Rows from block 5 of the text decoder, named by matrix and row number. Rows with one number belong to one neuron. Each number is 500 + 40 x the weight over its row's rms, rounded and kept within 0 to 999. All counts start at 0. Numbers have three digits each. After the name is the row's rms in percent of the matrix's.
# gate: MLP gate (decoder.blocks.5.mlp.gate.weight, 384x128), inputs 0-127
# fc1: MLP up (decoder.blocks.5.mlp.fc1.weight, 384x128), inputs 0-127
# fc2: MLP down (decoder.blocks.5.mlp.fc2.weight, 128x384, transposed), outputs 0-127
gate.260 115:488481532506510510426508524521499444545553410464511489521446502511502467542480505535564494541506459480475522528489509559560439556489481558489490499492469465515436572455483542458514438524507443529570525510472434444478461506505459471505517525458579541477480449508516437611518560536435602500490481454514509547558465533426495491515517480415487473498466426446500562510535547518459533546517
fc1.260 118:497576502534502537476492483440517530523463587489499478470516535521447489424513459469465504490599539515477456496512527484488519508449491450519542482540528497487516447536525450454542510472608482391524443533514465528528501513461555486499474497533472473514535505503512501508506469445557475460454518534461442525423552557504514586472526524579611522529508583532523506401454541528537485499529
fc2.260 119:507558568524479572479479418467486558526481532530438474517569493524499417464572507510501509531511561487512402564464478423548514493475551487513527522540459485550514535545515493504496457402574460496550536533503512490445535456482524433483476442451532422504509440516485493571495502442517434508497479454481436558428508479414499506473535494529557546465488485498501560465488465531511477497495
gate.261 079:509570540498524518542472481505599570495459512485439510523533399469505571517500531502488521471461435444500416461493546514483510466465478486512483459545558566472576527522534487483491482480472531547502503466479523506449478461543522517427527550514536548413500484576482556473449530485556495549559485477419504494512485526453555481488473582435496524471501477475492416531484571460478459567540
fc1.261 075:504436477528473468403542490467467493517475507480525494515511473470483495566488463499510535536546479439552522560492459490509534550532463556441497490439496420516482492479498451456517502503459440458544514502390486435513486604448557498449504400489468487527486507502546566527576513478457500526496575471581460479499577497478465496545536494547482561466486527469526413503498532441459511532555
fc2.261 082:440531450505538484485578439476473490443477518489525424449463469467519562493498515550473507487466502536490545519558474470542554497555401529547427460471483493455439487562529398533472536424510507482435563480523456462474517495487429434494577445475479538500473540488491473495442520500562511453546501567490535521520489558470501510441439460456443442461480555441533518497506512450493505503508
gate.262 066:504484438561475504504546504456474485491561475554501488523542489468559562482414480522532559514516550567536555523507524441503533476529494489511444469457487541498458477491494522487550477478526524516478499453527560460529507500533460446522517500433515494483508468495578374423489577479496585571405505437568513555531517531485541496477487460458511537442499440471450508496594496509440479488543
fc1.262 070:507508529477524465535395454534562512432449405437485509525509561520486513536508467519536464486533497471536450586442536491489498515428450507488469530523451537501465448486491518471548499528549523507528434489469429499536507482532471541544501527510482497414550598515477588503522452503446459511534490515496496529508563490493501556519447517458443536551519516540527453521407470587573517517464
fc2.262 072:501465471502507543493495569510487438492542487436463513456559533524492554488486496519506469460489476497474468479495478529512467464559448482495555465447523515515548463530492557506585569534533520405529484516419476485510543462521556484604500563504450467541541526578603533443519541465526485508517472501497525452541518477507489491466518463539509585499444482446396479561450561555535544547498
gate.263 125:478488589510461553527489530472495491549437529496553518560589502524532418454484519546548513551440521452544511550469518447460484528473508523541517583484470472481591503524557464529425418540551517524578502507470556508471529527479517490522560486502522461517515529438498498482494506474560533509437546509569488449537451536543537479581457464442441538490570533496529497449519481472486526561517
fc1.263 121:490504498520491486441356568484533536492549467462471498549541459534507500489464421496499470529452595479490519505516417501512555530495435528579545472444525537447504591487505492599570507511527484524395495466508545449494490501491472550489486558507542464450519518471492464545495527539523512484473524522489552520431462480488513501519495440504539517537532555573484520548528532498437463553521
fc2.263 112:455493540461469554567545546514490479511479506471526481509454496484436469517524485470525433491523500501481525439501558435478514465448565501413468490535444529565497508485501529482486433536450426571469523522503549552466517469501515498437595443506515424531422445509562431490469443511515539600521440503539534509453455534498471453490445538553527523443513562455521479519476510539464530546528
gate.264 091:495586475546607419463458540534516510458518504468494520551535439539493523499510492489467453449490505457538488504547466552450483443513481440454484554520518484535469559504553511505548472528549472507506540412477527447534489530497509515501575504493574466562488465464538533546480496459463531460403517517504491519473430562483559397465424520485434499525559481498510515555445497499511538566483
fc1.264 088:528592548500501488509472504545479461455549440480433479611521471521521519543492513477479499449559512421507524486606483532477501546537510504507475440477486532526507484464500543484471456501524531454543494435494502488513467519519468494520519492498524510489573397516525566519519424472443549485524555440456527485501503457538551381573489500498482506494634477457518496527472445543492486495460
fc2.264 094:523479518547510516562459576523516478482527475481562479467565526507566494454537492536490500448505476429549517550512460487510507489540433465535471531506455505491478506445536483498495528546522437524535536419495532421511503513550509522523470463428423524581482561535492484413490488520505446598421517460516462477547579479555496461541422547536471527454548504550485575483495444537538458529502
gate.265 132:457430511422472518548524439482508501488466493439504503518560471548491493495474404561510546533564517481419479530472542478531504512481520455479550419432449554534541474488501454559522525486479509524558532509525430529562479532500464480485526601531533554514556487597515516458485562501564488521524450576525521495481520529477464426512523480507429500468463509482519543498455455541448514580525
fc1.265 134:588524502534590529486463536481459490462569522522459576467421561454538515500542530497505412458431446524565563525508500523482524486519522507513423554520523478476476558507550507506486459524543455498418512489524552446451487479493516527546485393472446422463477539463498518503527473509426463437516548489542513493498472504485501532490450504531539505508523460551516425542490505421546478448459
fc2.265 129:493478485499586498509541455499519516446536502461530450562504571489547510514516525498470491471471515582366520550460554487499483496554562512463467423506508527536444461506386495523494502548571497499509456584548522613525509391493529447500536450505520540539539514553487492442522525544459489451476472485460467531485519437475547505469493521464437531495522451482503522485511535470514531492469
gate.266 096:549437517508443529509529497466440430509454546417470541522451553491513448430588460495491480513469440533550506469477440471558584503490518426482598566464490493451502480529486522505540540494474519489499508451530474533505506497435531451462480449436471486512462456537458504477533512466476569438499466525563557489494554584535539505488509507446544538494430477496513533496523461434435465553497
fc1.266 092:530550511444488482541462450442538538455504543539602534489490492542503481520486459519470535530542469460503441459519560475532462489509462514497541513468464429523544437480538485476472564533555424487532508508495452537452606545567460557502503523527515521467537540484533446451466517455491441468486478486488536495541510541507499521460472402525570564550562562534548479533566561484421498475518
fc2.266 094:488563481514499545518541516457491542498410414550569522522468473452560527560541487451523465483504510531505406443461542450510499479534501496480443534489452495468515486482483532479492502456389465441515424530480556472476530512556509479477488411494445506469518488526529498517490452522453478548503502523518491453486538520514422509591541477523518557545377499451523497503598511510501520549461
gate.267 130:559519503526476550453483537495531499475512572495480530441506541467459496452563474469521492495518523433510456462441523566428523595508530551505520574499504460575510517542514486470458541498491452453520508506508542477500480461496445511502417523477514494477526470540545556453447502574544519485500426576502382557430516556518499457498498473476530534480543607497472525495454453412499518525499
fc1.267 128:506441479483516510487538538494501552544517468481552486464494486547533560461566487505433522454564511471506479540575494512465465529464449477487449486517610495489508490509484582478580510437548429429501540499460517430519493454525550541455517546463472490553487482488537434507516510445581506454467492487493503585453551549511441484486504597431515446482595515533498454508495492511447524460478
fc2.267 123:480500476491474535495467442442510531491486437546516528465480452497549516502499538416521434532466438504532515479528537453501525497448435450489552468497495455513633525532496484508490481476520443517474497450481479470523486480485583524581527437487549518452444411553493498530477458428532529448523512566512493518512408560486480484537466488515437557469510460580475502478525493426452529418525
gate.268 103:550455516534572489447445461546477521602436478548430466520456560568504468454526552514488492426483523496505482482512532524498512493505492482448491499485562477496477564481446538526503482459468505492448509480507512498547498506507485418454524493415481458519534520498491478546520506525377566518494556539520527502473500518512555476502416614481488581409442510555518477508472468520459525514436
fc1.268 109:481511519519495459538493457469541531535516494482387474581482500536503536461485418537512520478460434533464488489580494539548539463520555504538486502493531481471454451608511518492496438454558533567459523478429447489508474510542509478457521466455495467502413451563512504411460489514477435525488531508505539493495459496535562501453487577534489460430442560571549485528462443493518482521463
fc2.268 106:456458500577528473447523454506479478459429568558531491471491561507477567524467446500532505491522500547518554518472460509543585416503516492469514506443510452488405584453501547482421460476492433543477505534534482536624509491493508551503508484456487524552513500531451489451514531463433489510527396454519515439494478506511580420538517470466492515475536511506485519472460515552512516537540
gate.269 092:492524524525565442522504553519551457512504474494455431433477550512487445535446539537511415425516541506582490531515583586438535587552417422510535517510515526468467536513497496430523523486497454467442397498576523499441500481537476539417486477493544527512528455493523500464447474531452542490531533475499504527535440533543551474491477519475512536495507520431459496508507544480517525475523
fc1.269 093:553473478561472481473558526489446546518495567487505516490533476516498521559548446503486512551544411512388475500506406555478439482438540572477492513491493529549506530510562451545499471486486493488588521493522516533501449495533540490545494459500447444479507418525440415500454516447528488571497474502510472441535494423496418552418482485496456502478479484540546468549530472526476560530491
fc2.269 102:476550526516466506468474492532463422519506558419390456455502520564479547513524457417504518503552484507533543494521533565542511484482499573467493444511527512550514522555514442580504488389600508420550528531477471543517513558516459526474497510472539436608500495544511500538510485474522515440517519445490475481536434483528510510457480490504529515546520516483520517418464552499471459552503
gate.270 079:442506470535472517558532486550498507509555423493473546513543486572482428457485574523479516508492504474462489407556472519489422496549473498510535511501466459504487502490502586450496526450604504547468474508467441532528499485536499435470514551539475577495457516571521585493527487461491527560484547478408455449519541511487451493472541492462560530512492564560485508535410417481504500501481
fc1.270 083:520592479518528463424537497394534525529437416517418506498515538520509567503503535461513467553533489496487476511508533454505529473549463549538473493566524491602561587487550498522495480474486452463496547579514556466516558436484577454532511515489497491477534500570553565454533516468520491508499534474476483552482492490527474431501445536489507524489525555453521454502501409525566545500489
fc2.270 083:473479572566452537559560472585496550497426514581560453468490507550498506486449409473576504534493447473512546517510521482502503460479446509538516561533471492475507535505503567465501519439447422423571429576488518544539469581470499536481510490506524467479475495514495492469469502430460446470446491508515534485472441538454545486499476486516463446504532493479511587510507478440442555469500
gate.271 121:526513537491499494471544504490469529496460527505553541515484572536478505486543545490560600482495516556501569467506525546519558440435489467509603450491477493515519450482471591483470518527467510467526532540507578490504481528475470450509553434560510554545540484577598487505509491539528477515533456438505423452565559454547525506525450505573457485482515449471496521480418522533572493475465
fc1.271 132:531493488521546451458471518540511522499557474554472483478481493519504471561475497545449427438576531499474441468518490486553479468563473558427462503485551473513548537452485413507536483470482453478508491475483481460539564455453514552524435582418525476478487523444422562500532483470496552495486538536552495552481498570414457493533570569461574481497535534469448450514558498506473463535486
fc2.271 127:503539610560519470554419524531407451559542466504549505391483531429471483495447497509556518469493431499466537544504536501465459493515490485458494515496504518543435417531513460489497510487488525459511571474499465583435552505457525491454471459523519446573440489506453540484482461428494457564499555509528520514485517466453466461519514568517439414465521499500440520515506478496512495478516
gate.272 105:503537511526487532477503509485515530540551480544512481493490517484468533543415543516464454493517508429481484511476557427498576492566455526442498521464515509491561436527531447449524510478502504413500449443504532488463521453534489547474582428451468494502421478432424526524561546494485538552498478510465507446494510462462520527481521563551514514556499465467572463558434491380487547497427
fc1.272 103:552548549533523519486480411507519483472585554476562459449485508544432493502498521456442489460504489472514539463474544572504513540517508550510508487540489502495440551477557465479511423491442444472498510492471507477434572534503523544612497497467475433481460549535416469553497503485460514547506539451442505542549422487486477475538489530510493515480469502420531450550539496402480435552529
fc2.272 102:509553512515512463479559510496510494584457459488506489459428484544483513505538485475512500484496493540573522510487430521538505573457534519540509432488469512454419532551537500464559519488479610506516445448451474470482490476480552432547432473563542430438467469510455550525417516474545474576582577573498506498508480563545493474453462507477470541482502559517562461499474522479484474537475
gate.273 115:538487532474435474529486519516495519472497496462555481505503547491525503478553525544429457534470547509444387526555554457558418462534531459469543546472460503505558439449543494535547450511500535501517437514531536432528534437517527505448477478477498510516480521543516570476505561489423498467528504482492478566538471555476524507458405488497460410588448541447480506555505524475427464527522
fc1.273 110:471502444494531535511471438459468495518552456517478523503463494519463515524459510494438551446552505492519596497419481511486478551435489525537438495511517538500445582547447482445455580489475491514563622504535495522537515507509408539538502508501509505480562466432521490543451485489561494556556521552489476451503561436509532576495555493505511561468504489481590506427522457526513517516456
fc2.273 112:497522522533447480564526540502491532459529523520495476397438473539457447481455465492470554455415466536502460475583473533475521545570461503507514479534518544622486570471482471531406531460477504510555592446447491506505459577544535524460558461528515503472508516514526483503492488514514472481472556540480468466482508445486454530497563524483435527492622466481498482530474508489445462509518
gate.274 090:487521423497554446482548575501533478532538486490514528467567529449505490503514532482539535540472479554437472521458535460453443464486517498549489590443550532517456504516533454527520422500550470489433439514525515485471467514457545539487455509508442522572486533482548543498430500463469507466531537534525425486405635470538512514505458451497492469493534521519465504519467467491535493603440
fc1.274 087:557444482507501560449405494499436524455426575487537524527442500547524519547411541492534529524488565539552519490564505524508470463501548503446492488475435471495475476468468495460522476488518441509541535457471502524542575532520525487499537418535490483431529461533490444464600520495494444497479456476431574480556468528429511470494498542477561472528437521530508441495560503483495560446482
fc2.274 089:474512521518530481459498513496499507533436498437533566539480477468486539506446472534580476499529438553468494510428506462534569542460494500533489494446503489562518391462492535438419598547545479534536366518461455555506505493528494523548515522476523563562518427557506509484539499486478425481474531493542486473413514523502468491469597510468516487509471543461481457538489496455528495515525
gate.275 114:446548509507492477475539504493588581552543525533474511471506524500491538471519565449503520472500502491471478532520462561502513582558450492462474554469502500479518536528487507451565459521492554486508571487445547461509466449526511588410538526504518478537405539520523551433473534420430439553454560454468512517435538456471503497507548530485480458513502539502568465427469492474576476525464
fc1.275 113:582511550416544481481451518459480523521527568499424595456501518500532528525506537485576462480587559462553476532506499473503546553507464520518443562475556501540534535509517510512526483493497520494492526523473552453555520476500514475460514523477469583409491475545561461504474499492458442536451500448561506442493528431394510469445443488488553480485523560531548550529478505461550492551517
fc2.275 118:504520537449500472535524558579531469479428519520493554507470520470539568426534466503527465490558468538537559497510535533520594536434489458537453549452476470433493503551496440494442466488528457458441510373545560456454574489537478467494493502557579513446518492474490452518559524448494503466535526503465572533518552525440505537489489511479514500536451466497526477471509416538511500455519
gate.276 097:508493497458504524480477521480465528500415431477428566545438412473537489520478529493494471498499445547612500500527470525498525466468519580395521486479468448500557503449514479468486479527548483600499456527436506464542565541496490517449457524524518473497537492521502538463524498462473552503469518528505489439553552463420509480532475447555428518511459503427482424495579457498557490476477
fc1.276 099:516527459446519503429534429443532461499442452478577503444477450530468543446509425502507450548531516452513474521433544498482481455488477463506511555454403510490580463504501531481482502524489504450515540484511452492533471524465486498524473521502517493445550465515451471530485456511464478566531504552570466428575515485514512470487507516485521537450459450479495492614511557592587440464560
fc2.276 100:501513480489459524477547520484450500472551475530509458546435420459533474495470567525509517457567443562483502524462447464535417532552511542459607475437470505468501515546506496512516523557577487617453523508419520498558555542551504481479435537499520487476470503515459514521503535421435544454539491557513465504498468479486479444511457493443437529545505479476565510534495464552561481525530