Rows from block 13 of the image encoder, named by matrix and row number. Rows with one number belong to one channel. Each number is 128 + 24 x the weight over its row's rms, rounded and kept within 0 to 255. All counts start at 0. Numbers have three digits each. After the name is the row's rms in percent of the matrix's.
# convs0: first 3x3 conv (encoder.blocks.13.convs.0.weight, 144x144x3x3, standardized in use), inputs 126-134, a 3x3 kernel for each
# convs1: second 3x3 conv (encoder.blocks.13.convs.1.weight, 144x144x3x3, standardized in use, transposed), outputs 126-134, a 3x3 kernel for each
convs0.84 103:130123093161120133129131117113141112122047125155163105147122151130102113112139125102089150087085108062125121114110132142123134136122151134138132127132114179164140170091191105128106134135113128112144145106136131127109161166159111148145083126122
convs0.85 112:154163118158154132118064095104130114142105103093124072100121136100090151175096157145128122229124117176129134088124137142137147136154134158136181134126107160116151163136116116106153129089104133158158133088093123135093155103146120148167171102105
convs0.86 108:176125116114150147114104136084066133128172210149128114117131191111126173110116159114134141103108140117120122095107115148104082119130141131109129118124145122129111097095082147149109154097131136134160135130170120169176095094120092133165152127123
convs0.87 094:157092154116130129106107154111122107132142111134132090089109134127104095122148125086091117118096180085119146129115100125141111121136110128110135123113111132096128113136111167123105151146173107146128126112116128107118096112124087118134149127163
convs0.88 114:136175100141176095102139172102150128146173175077152115145089162112141063114106099112079122116153133109177084139161140129132144180095152135102131129101142121136125140124159095143142123101144122146134146146115107142122143120146132077132151136102
convs0.89 097:123090179102092157109107128151155157117105176119125093132174155082157152125106121096128098125141154125135162143156142135128147159135116118106119145113119135121127162123160118119176105121092122129123115116140121102136124141110134107114109117124
convs0.90 096:121153117131122104123126137124122070179194177117112143071073114156172180097135122167117144143149125097196158135137133150151137151124121159150127155148157117110108158164126138131116114175163099133108118194164124121117171130200091140097120134113
convs0.91 100:114167069134133122110117152118105111084137141163112096083139150080138157123130140108130127133160128144145136111138079093125118122134097106122101125157116098118143087113144090112164133133139143139159106161156115156133135137126135099195207084188
convs0.92 082:103159111145100127109097127121105123162107109126148121107141094095137141141116114092117122122147141127155105159095124144128110139132104109133133111126117162126130064138072103131141127162181119151145153151140111141156164107153118115134150112139
convs0.93 106:122119152107118094111111140126105154174063108130144108141153099110156197126150157102106168119128126141113131152167111136141100136139122116137157105123119115113104152124135134129146146143138106116107118099092122125116086153146106145122113143136
convs0.94 098:080105119098115138105148118125135160046056067155138116116108143160108124137106137119124129108116154090153168145165167135091120112137151146126121138130124149133129086096069139125108174153150120140172095093145108149131111064164148148113134165153
convs0.95 110:113159111107139133152133132127180090152071110098131152146129152078062147118120109126136132132137102103092120189123125128133098162099098116134142140138118127133131129168133173157103166151131138126102081138144093125118153099100154132073073116132
convs0.96 097:109126125143126160115142149158154139128092059144102177102127153144154152108111100147139149144123116134124137128146115124118143127131140143133109164123114126153139167123105141109073200098126174092140139127134156115108118162139129148170097133139
convs0.97 076:135137138133090156105117147112097171068118141109109156136146140112156119093156109147143135117148142094152166124167136109184137124113170116137122124128122150159148166169095132147109091168145104125118115132122092137174143137121111137148156157102
convs0.98 107:146129150101063109128138172191154133096110131142161148112143148137124134115137154120110097117115127125105117169165148136120144114153140121118146111099088127167135101098151078146127084171126169172126143110099118135118159126146101127137146095137
convs0.99 094:174130144122118114120096131121135109058116087100146128114103130143152175100126136124129099145104101128121120117182142099115139138114122150140131138118137125118117086154151113117053133141142134116133100110122113131135128123100081094095142138173
convs0.100 097:161105107165096166131122170147129145121129139097098055124084133171146137114116179088152131119151099096111102146131139151133132119123136142134114118126097125150121091122163141110089145125134109115117105098126122118139108126070182120149147137132
convs0.101 099:118129106177127169092146095193161151123088108150079092160153137112092066128120093136085093129127120150143137132125150161194154154158173133133126149114124145131144144142146082092117093121131157126106118137123105121130110092132096098150100103086
convs0.102 096:131111159118133145129091154123140119118137160113136133110155125111080161142138151129116167161183154112089122118146129172147141143128105114120092146145116112103132113115138120132135194167152132177121117142149134127184129146150144188089143152170
convs0.103 111:153159134153188156149156093128126161137140125140121099119105087133177126126133089129120108103098123091113161096093158131130127112135152123156146099105144137117138174110087157125127110137105109126118122111116146131131139160168120089111139105126
convs0.104 100:093102095102091139165107113123176144157122147157126129126114126098098131115130118120162138112155130152147134168135134104117125121084130137121133137122145116110128151198198144153095139134108111098078116110140086119132175137137158105114120114124
convs0.105 104:124128119104102104133128146132153122136127169134093108177126158101041098094097135075078140093114148139123128161135138141129129144128096132116127131101142073087106142153138083119096128116096174156118108082148146130164153159158109175113128114113
convs0.106 112:131108118138111123144156161082130153138141138148115149158131158136121146179119177149104143138125148122117129164132137129091106083111146111097121131161151116118130129100126138138133162077126129102146160159126154119128139078129122186098136151126
convs0.107 096:131140122124097090141156092129137064153162161143202119141139197129133153116110111142096088130123108145120153144128124148145122125100126108104111107112112117071121111150152087102144137127088124114091132142132160124124081111134146106046151159110
convs0.108 109:108136103144089093125163172127128150080155148137155144141147116147129149127123131146124088132133134164111132143135131084125153136157128142152131103120126106131135110085112176124085150136172124099150146087126112116137105158121114133164155121124
convs0.109 105:121147130109150133111105128135161146142171098097045115110147143149094114108117167137120165138094153133119132140145125085149143114113169109151163145169150128198153133154103075098105112124117140125133083106175124155131149124117132127109087131102
convs0.110 105:090128154114087142123126145111163161115112104056124108126124119160108137126100137130136124160116097145144096114161108079148082075134115130124116142157142115144125113109156119123137193140097149161122133113116134154118125125097148157131136133117
convs0.111 093:133158115178148087127118165140123124114143145070124089161152168141143100120130146112137150133094134120124117115127126097152145121126131157109126119132141120113110129129129109134158128116120147125120115149134126096137143174219118122168120119143
convs0.112 096:137127120105099151053132137129151077135137179120109110137121130164140088098115108113129162106100130099151135163117105155139139138040137130140128146156137115142129149117124111126108134127125150091103132138111133133097123155083106142120107152134
convs0.113 101:119101089122090128134118136115144133105133134101110148134134160140174160126121167195141135119134083140214141117145132109090116139121159117125111133106133135128117157128106153109178135121098125174124134155161104149098134083151121086115129164158
convs0.114 100:085141137071133136103129152148090160105104091125138072139151089090107139108143139126166134120126108139141143127119119086145122146143146087134107122116108128125139136118124165130112128128132129117123123113118124135162102097161130096132153073116
convs0.115 101:109143120123105116107121123161147130129074140149129123138102151123115104104098112168141139160149087136126145158106141189099140135108129156156161100158166101137136100116162129137134131117101132112096111124138119109125141142141140163151076159117
convs0.116 105:184114109163153124128185150142145103118114105130122111158121144150176197129112157155154142131167121122096122134161113148118115113063121142109121105127122112112116137116062139095115165084120154128123134132164134130112141122092159119107134136141
convs0.117 113:155194111134071122098116123134129101133159174123142106156068139127120101162134077124112151124111145067108146097125116120152113125124100139133127129158117133120127123084109127108149117127144126148094129135132133114155090093122119087115074169111
convs0.118 095:137105117119148080111112128103136112132142108080114112148121064125160106160132115138110108171130127143097117093115138126119145161077153126112149128129111135143116117116121139143159093126149107148129145145137156155125113167100143122137126139127
convs0.119 073:124148139102134120122132171103206209143111116175132115078124105092094107128125104124126124132108122161175170144149132136140135127158117125120117142140119108137130128129137118141109105132140115117109108120114113116122103100105135153136098128099
convs0.120 091:116152150126140138137130134114132175101111121095112146150153135114074121102100099126130151136163146113177133131163120183142109164143139119141103128148140147169153115120145141150154165125106107099110110090125107138133104104152090121138136117100
convs0.121 093:161121178121155153112161110181111092155156176099135194118150137119120161170185195123136127096116144132115170135137143154144138152134110141140111145159172120133124143125164096096181055083150142114127095153156131118141114118182116137154137110120
convs1.84 111:072157115127156132093114146179112164126135116120112134142140156147114125107149143158099144147115105088105128122135093167121124151153135225155166117100144124131146105132127123130109093169093148102149086132113178171124142167170107123125104083096
convs1.85 095:125129122102113158103135153144134150146156174162108127158157093122128153113116167158083161092115129109143148143140114109058115125119120131150148103127126123121170104120106159178134173125100103143102107180113129114152086120123097135117155130136
convs1.86 106:138121114121135155136177104126131120165124107114128123125157132143099148133107115141137143131147143100179131111113105123103079146148154138142109122143153153105146157143118130136106123147099172153141139122085133143118130115124121135093147140102
convs1.87 094:149093111124111111151158147101141084141100113131093111123147155157163132127128128091099135103100106145096166118120077129134109123144105130122113146086154163145116066105112123142109130131118145170110117158158144120107112081156119084084120124102
convs1.88 110:081125129119133109123142105143084082135125090133117120112100154087132140180122135108134122108123135121142101159124131138169104144138129091111053091110125137129132137135111134138149157148110109123163124100121163118161142108127110165123143128160
convs1.89 094:103174137084079174120081134154100118139149142103106144095137118072151135104140113138110126188110095140126117117159117073162125125097119157127137147107137120140115193108121155096078113135131141123133104137112125116137173114132119132158144132111
convs1.90 102:132153133128148182142144148120160157115129155109127108113138106128124147127134167129129141111098128121157179117098116107102119147135126091112109184181215135089097112118122147110131135157099105157143111154113125120127137108134138089109128129097
convs1.91 096:140155144146178097177140129108129138150091143115102141091125178141116147198164126153196113103182095144153102142133168146120132166168100136131189127153130140120124138177110116181148095143149127154111119192161090140144131149107101167115150124134
convs1.92 102:137145111119124084158127139097073118163156163174137118080133089165111142140120136098074123121120100108107175106068074091132127081087103109157151113109138107134132136185108123091160149118146165136120129139149151165130112105154114112111132116136
convs1.93 091:088118100119173134120089077100096155093145155112133169120141078138138089131177140127117108062144133153124126122160122112091134100134158136171130117115129148138153129160113132153135142095116134139126101109143120117146156134128109104125056103116
convs1.94 107:129133127141144140140120082147168145117087113112095105126122110166143169152195171128120138072147119130128095119102151161168140099119101098113162139089146137114111150122107143113125153121102118170139125138136124142142096126096099160182130123134
convs1.95 104:093074096148119163137123107113107156160152125130138108107131068150097159100123144113161136120129138110131132082127126134161090135157075115141134087151115088115130129110132124126111146175144135136110096121144092120125104140106156155109162117103
convs1.96 103:126136130169141115105170139154113133155120150146149138135114138086133138144120105084104103144116145130150120163145121171150121115150128175142175166103121127173143074152105111098125122112106119154149098108111160147113112164159126092106118140155
convs1.97 100:123184113079114132072111133122131121117144085149072113150097109186116130140123140122151121135135160151147152134101158110126146100122140125085136125095118094128119116152114104139122158047115083124120098128144145119122056170132117122158104145146
convs1.98 096:138175152100116099168098163086165158131126176192175117078134106167157143136117095115181157107131135169128121124105102107121149128120114124134122117121124139158142139107155108121157166127112116094120112145141093128146113105126161169101098105147
convs1.99 106:139154151092150163143157091151147107093141159158103117124107135148101124121151135095115159099176133112136123127088118117131113114128139108129107110093147158123131108138150164102114153098150134128147159127133097111122148164112132120136116114169
convs1.100 105:186125162082133098138164107102153139145167115127117115149094105122150107133144112127108145122123111177176149116133125131148133132129122116121150136126147139125126129105160086114106193101128144135125093139147111082121143140091078055102149122122
convs1.101 102:128146130114106128115146161077123109137061113115126187140150105148146154110092081120150139137101086115128154134168146167089097128134148137137157164130129131096120093131118087101123125101157149149149151144128147179129111125103152137188104116102
convs1.102 100:123182149079161125127131114126145131154092133131142118117124154103121153140142105102108115153176083091170162160110113149178116151131112130083136158156117151128118140115153103162128125152138132135125107116128137131153094120128128138139142136117
convs1.103 104:157125170176087169130162144112112146163104118144152095135147131096169082188114124128109158122064085126149153162162146137103133145161136124110101086138113159161144098098124124135141126114145141144138108167099130139121150132105095105173100128117
convs1.104 101:192071135122142111137122136122148128149174159103130119132138128118100178125126114115130149148138144138118130169130155145131134106092098104096084114141183120114111116139112175132161090146138115120156120131094078135113185139109160122105156146126
convs1.105 092:088151073156162155137115123148122128172115121197135118120158113111122176109131124131142136095133086124124159075140117111141133083101089132152195107114133157121150107135120121109131102107136117112141098122116168134151169135140136081155126112116
convs1.106 097:105169121177125096123156120156081116125128192121111137100166115086092107092112165119141139122137152137161118148172139140101138132129122130129069126144161145124111105147146116100171108122145148113104166126137168120115133121126127149088119113156
convs1.107 107:121117154136144160104132121153150055064141142092145129150131143174114123107066135085139117164107181129091122163113154138143131117100133123120112107145135128117151140115154127131122111100105147127118159088119151128137111091088114153143164129132
convs1.108 093:097153156106118112140128178123180112118083110147154134116157133103094159123128148146112126126068148101153112180134124104145169103128125142122154125148156101128080143117133127104127141134153180067168114153163085139122141169139126152118122103118
convs1.109 094:149066129106138158110068129154157098111191153143127118120110069119125092076146126100115123141140132142156128146118139152153147130119086111137125105126085147139147145104081142172156150103116099101077080133135130134146115149138094095143132134139
convs1.110 101:140119151135145142130173083074110136106115106176115174134122132101109151091147131089110148155103151130126124110119159121150139137114119146142075134153120110166125123135104122105136190141155140133155122143100173104125134125112130095159118124125
convs1.111 111:066107093137097177124119151101146126156114063126107136087101140095081155142169099158145099122092135148119113113161116098129166140120191101144162137095170141143147126113111118128118093117142136115117163141079131134117116124127113167161117124162
convs1.112 106:151103132128126101185119120124117110146106129146126081126112080172124095141080111111140150142107069103155137129127104110114099120128113095145112126146148072135120155155136108171095082122112102117112116144135128104126118154151084117142165155124
convs1.113 097:158114157156101135149131104130121131100128143085129090160148149138131126132150119143128115136095148115144141114144167117129160140127147109135092101126118153137109136104136142159106162160132089130148144127132132144121182152140093125160162115153
convs1.114 101:096135116190141082179154114139122113097135094142104179083131176119179099122146165121134138124121093124143110115119140137163087151143066119118124107102128151084136116091089097147093118151117118089151133142129115114161115123131120141142133093138
convs1.115 095:149111139134164164148107064164094166159149118093121117113159155079070148098166131123114120139181155133084150121139158094126166116110105145182127093138124114146146120141129150128108141146130158116089132111176142112136154157177132121110125055107
convs1.116 100:150180178117142106124109112131122137092136085147135116111096124116138153116132147127104142135129130132148194127113150085138128131142140140091105166130135128138111186097109122101126114136143133156158170140178100116118083120106120150110157110184
convs1.117 095:116128107117146146146141173126084154118137149121107131136151133164084117157115122115131115125095184144129118097132134121123120117092114131178149154139130127113134113121124135100139137138113165118158130161135102107137121051104114096125143149157
convs1.118 107:104149130136109131122137104150127166132174103118114076129102117095161111167095140129118107149080129143112132141137131158126128126137163170110173111109103134144118125203107097142108167129128132190117159099151116084186121099131120070128136103139
convs1.119 095:136157115084120123177122153116107086118078091138101127127112098110167125120133115104118143125134124112111139064090123135135092115132119189116138129148129094115089126169114150139101152107110091141100176153147155139134139091107136112142099156154
convs1.120 095:128112107140108126146131113155115118126117141122160148125121128114125123156120143134196175136121130141142125128120133181132152154143086131096103135117103142117119165172110111136126198133150142145123117133125134148118143161152158065132074117133
convs1.121 089:113132183143095158081132136139106128085165135143161103146117139112138125143140130089187188117135112089104121120107113149138142106166155187120157113150144120141165083119142070175135132162101142128136110130109114136119153170126155157111103120128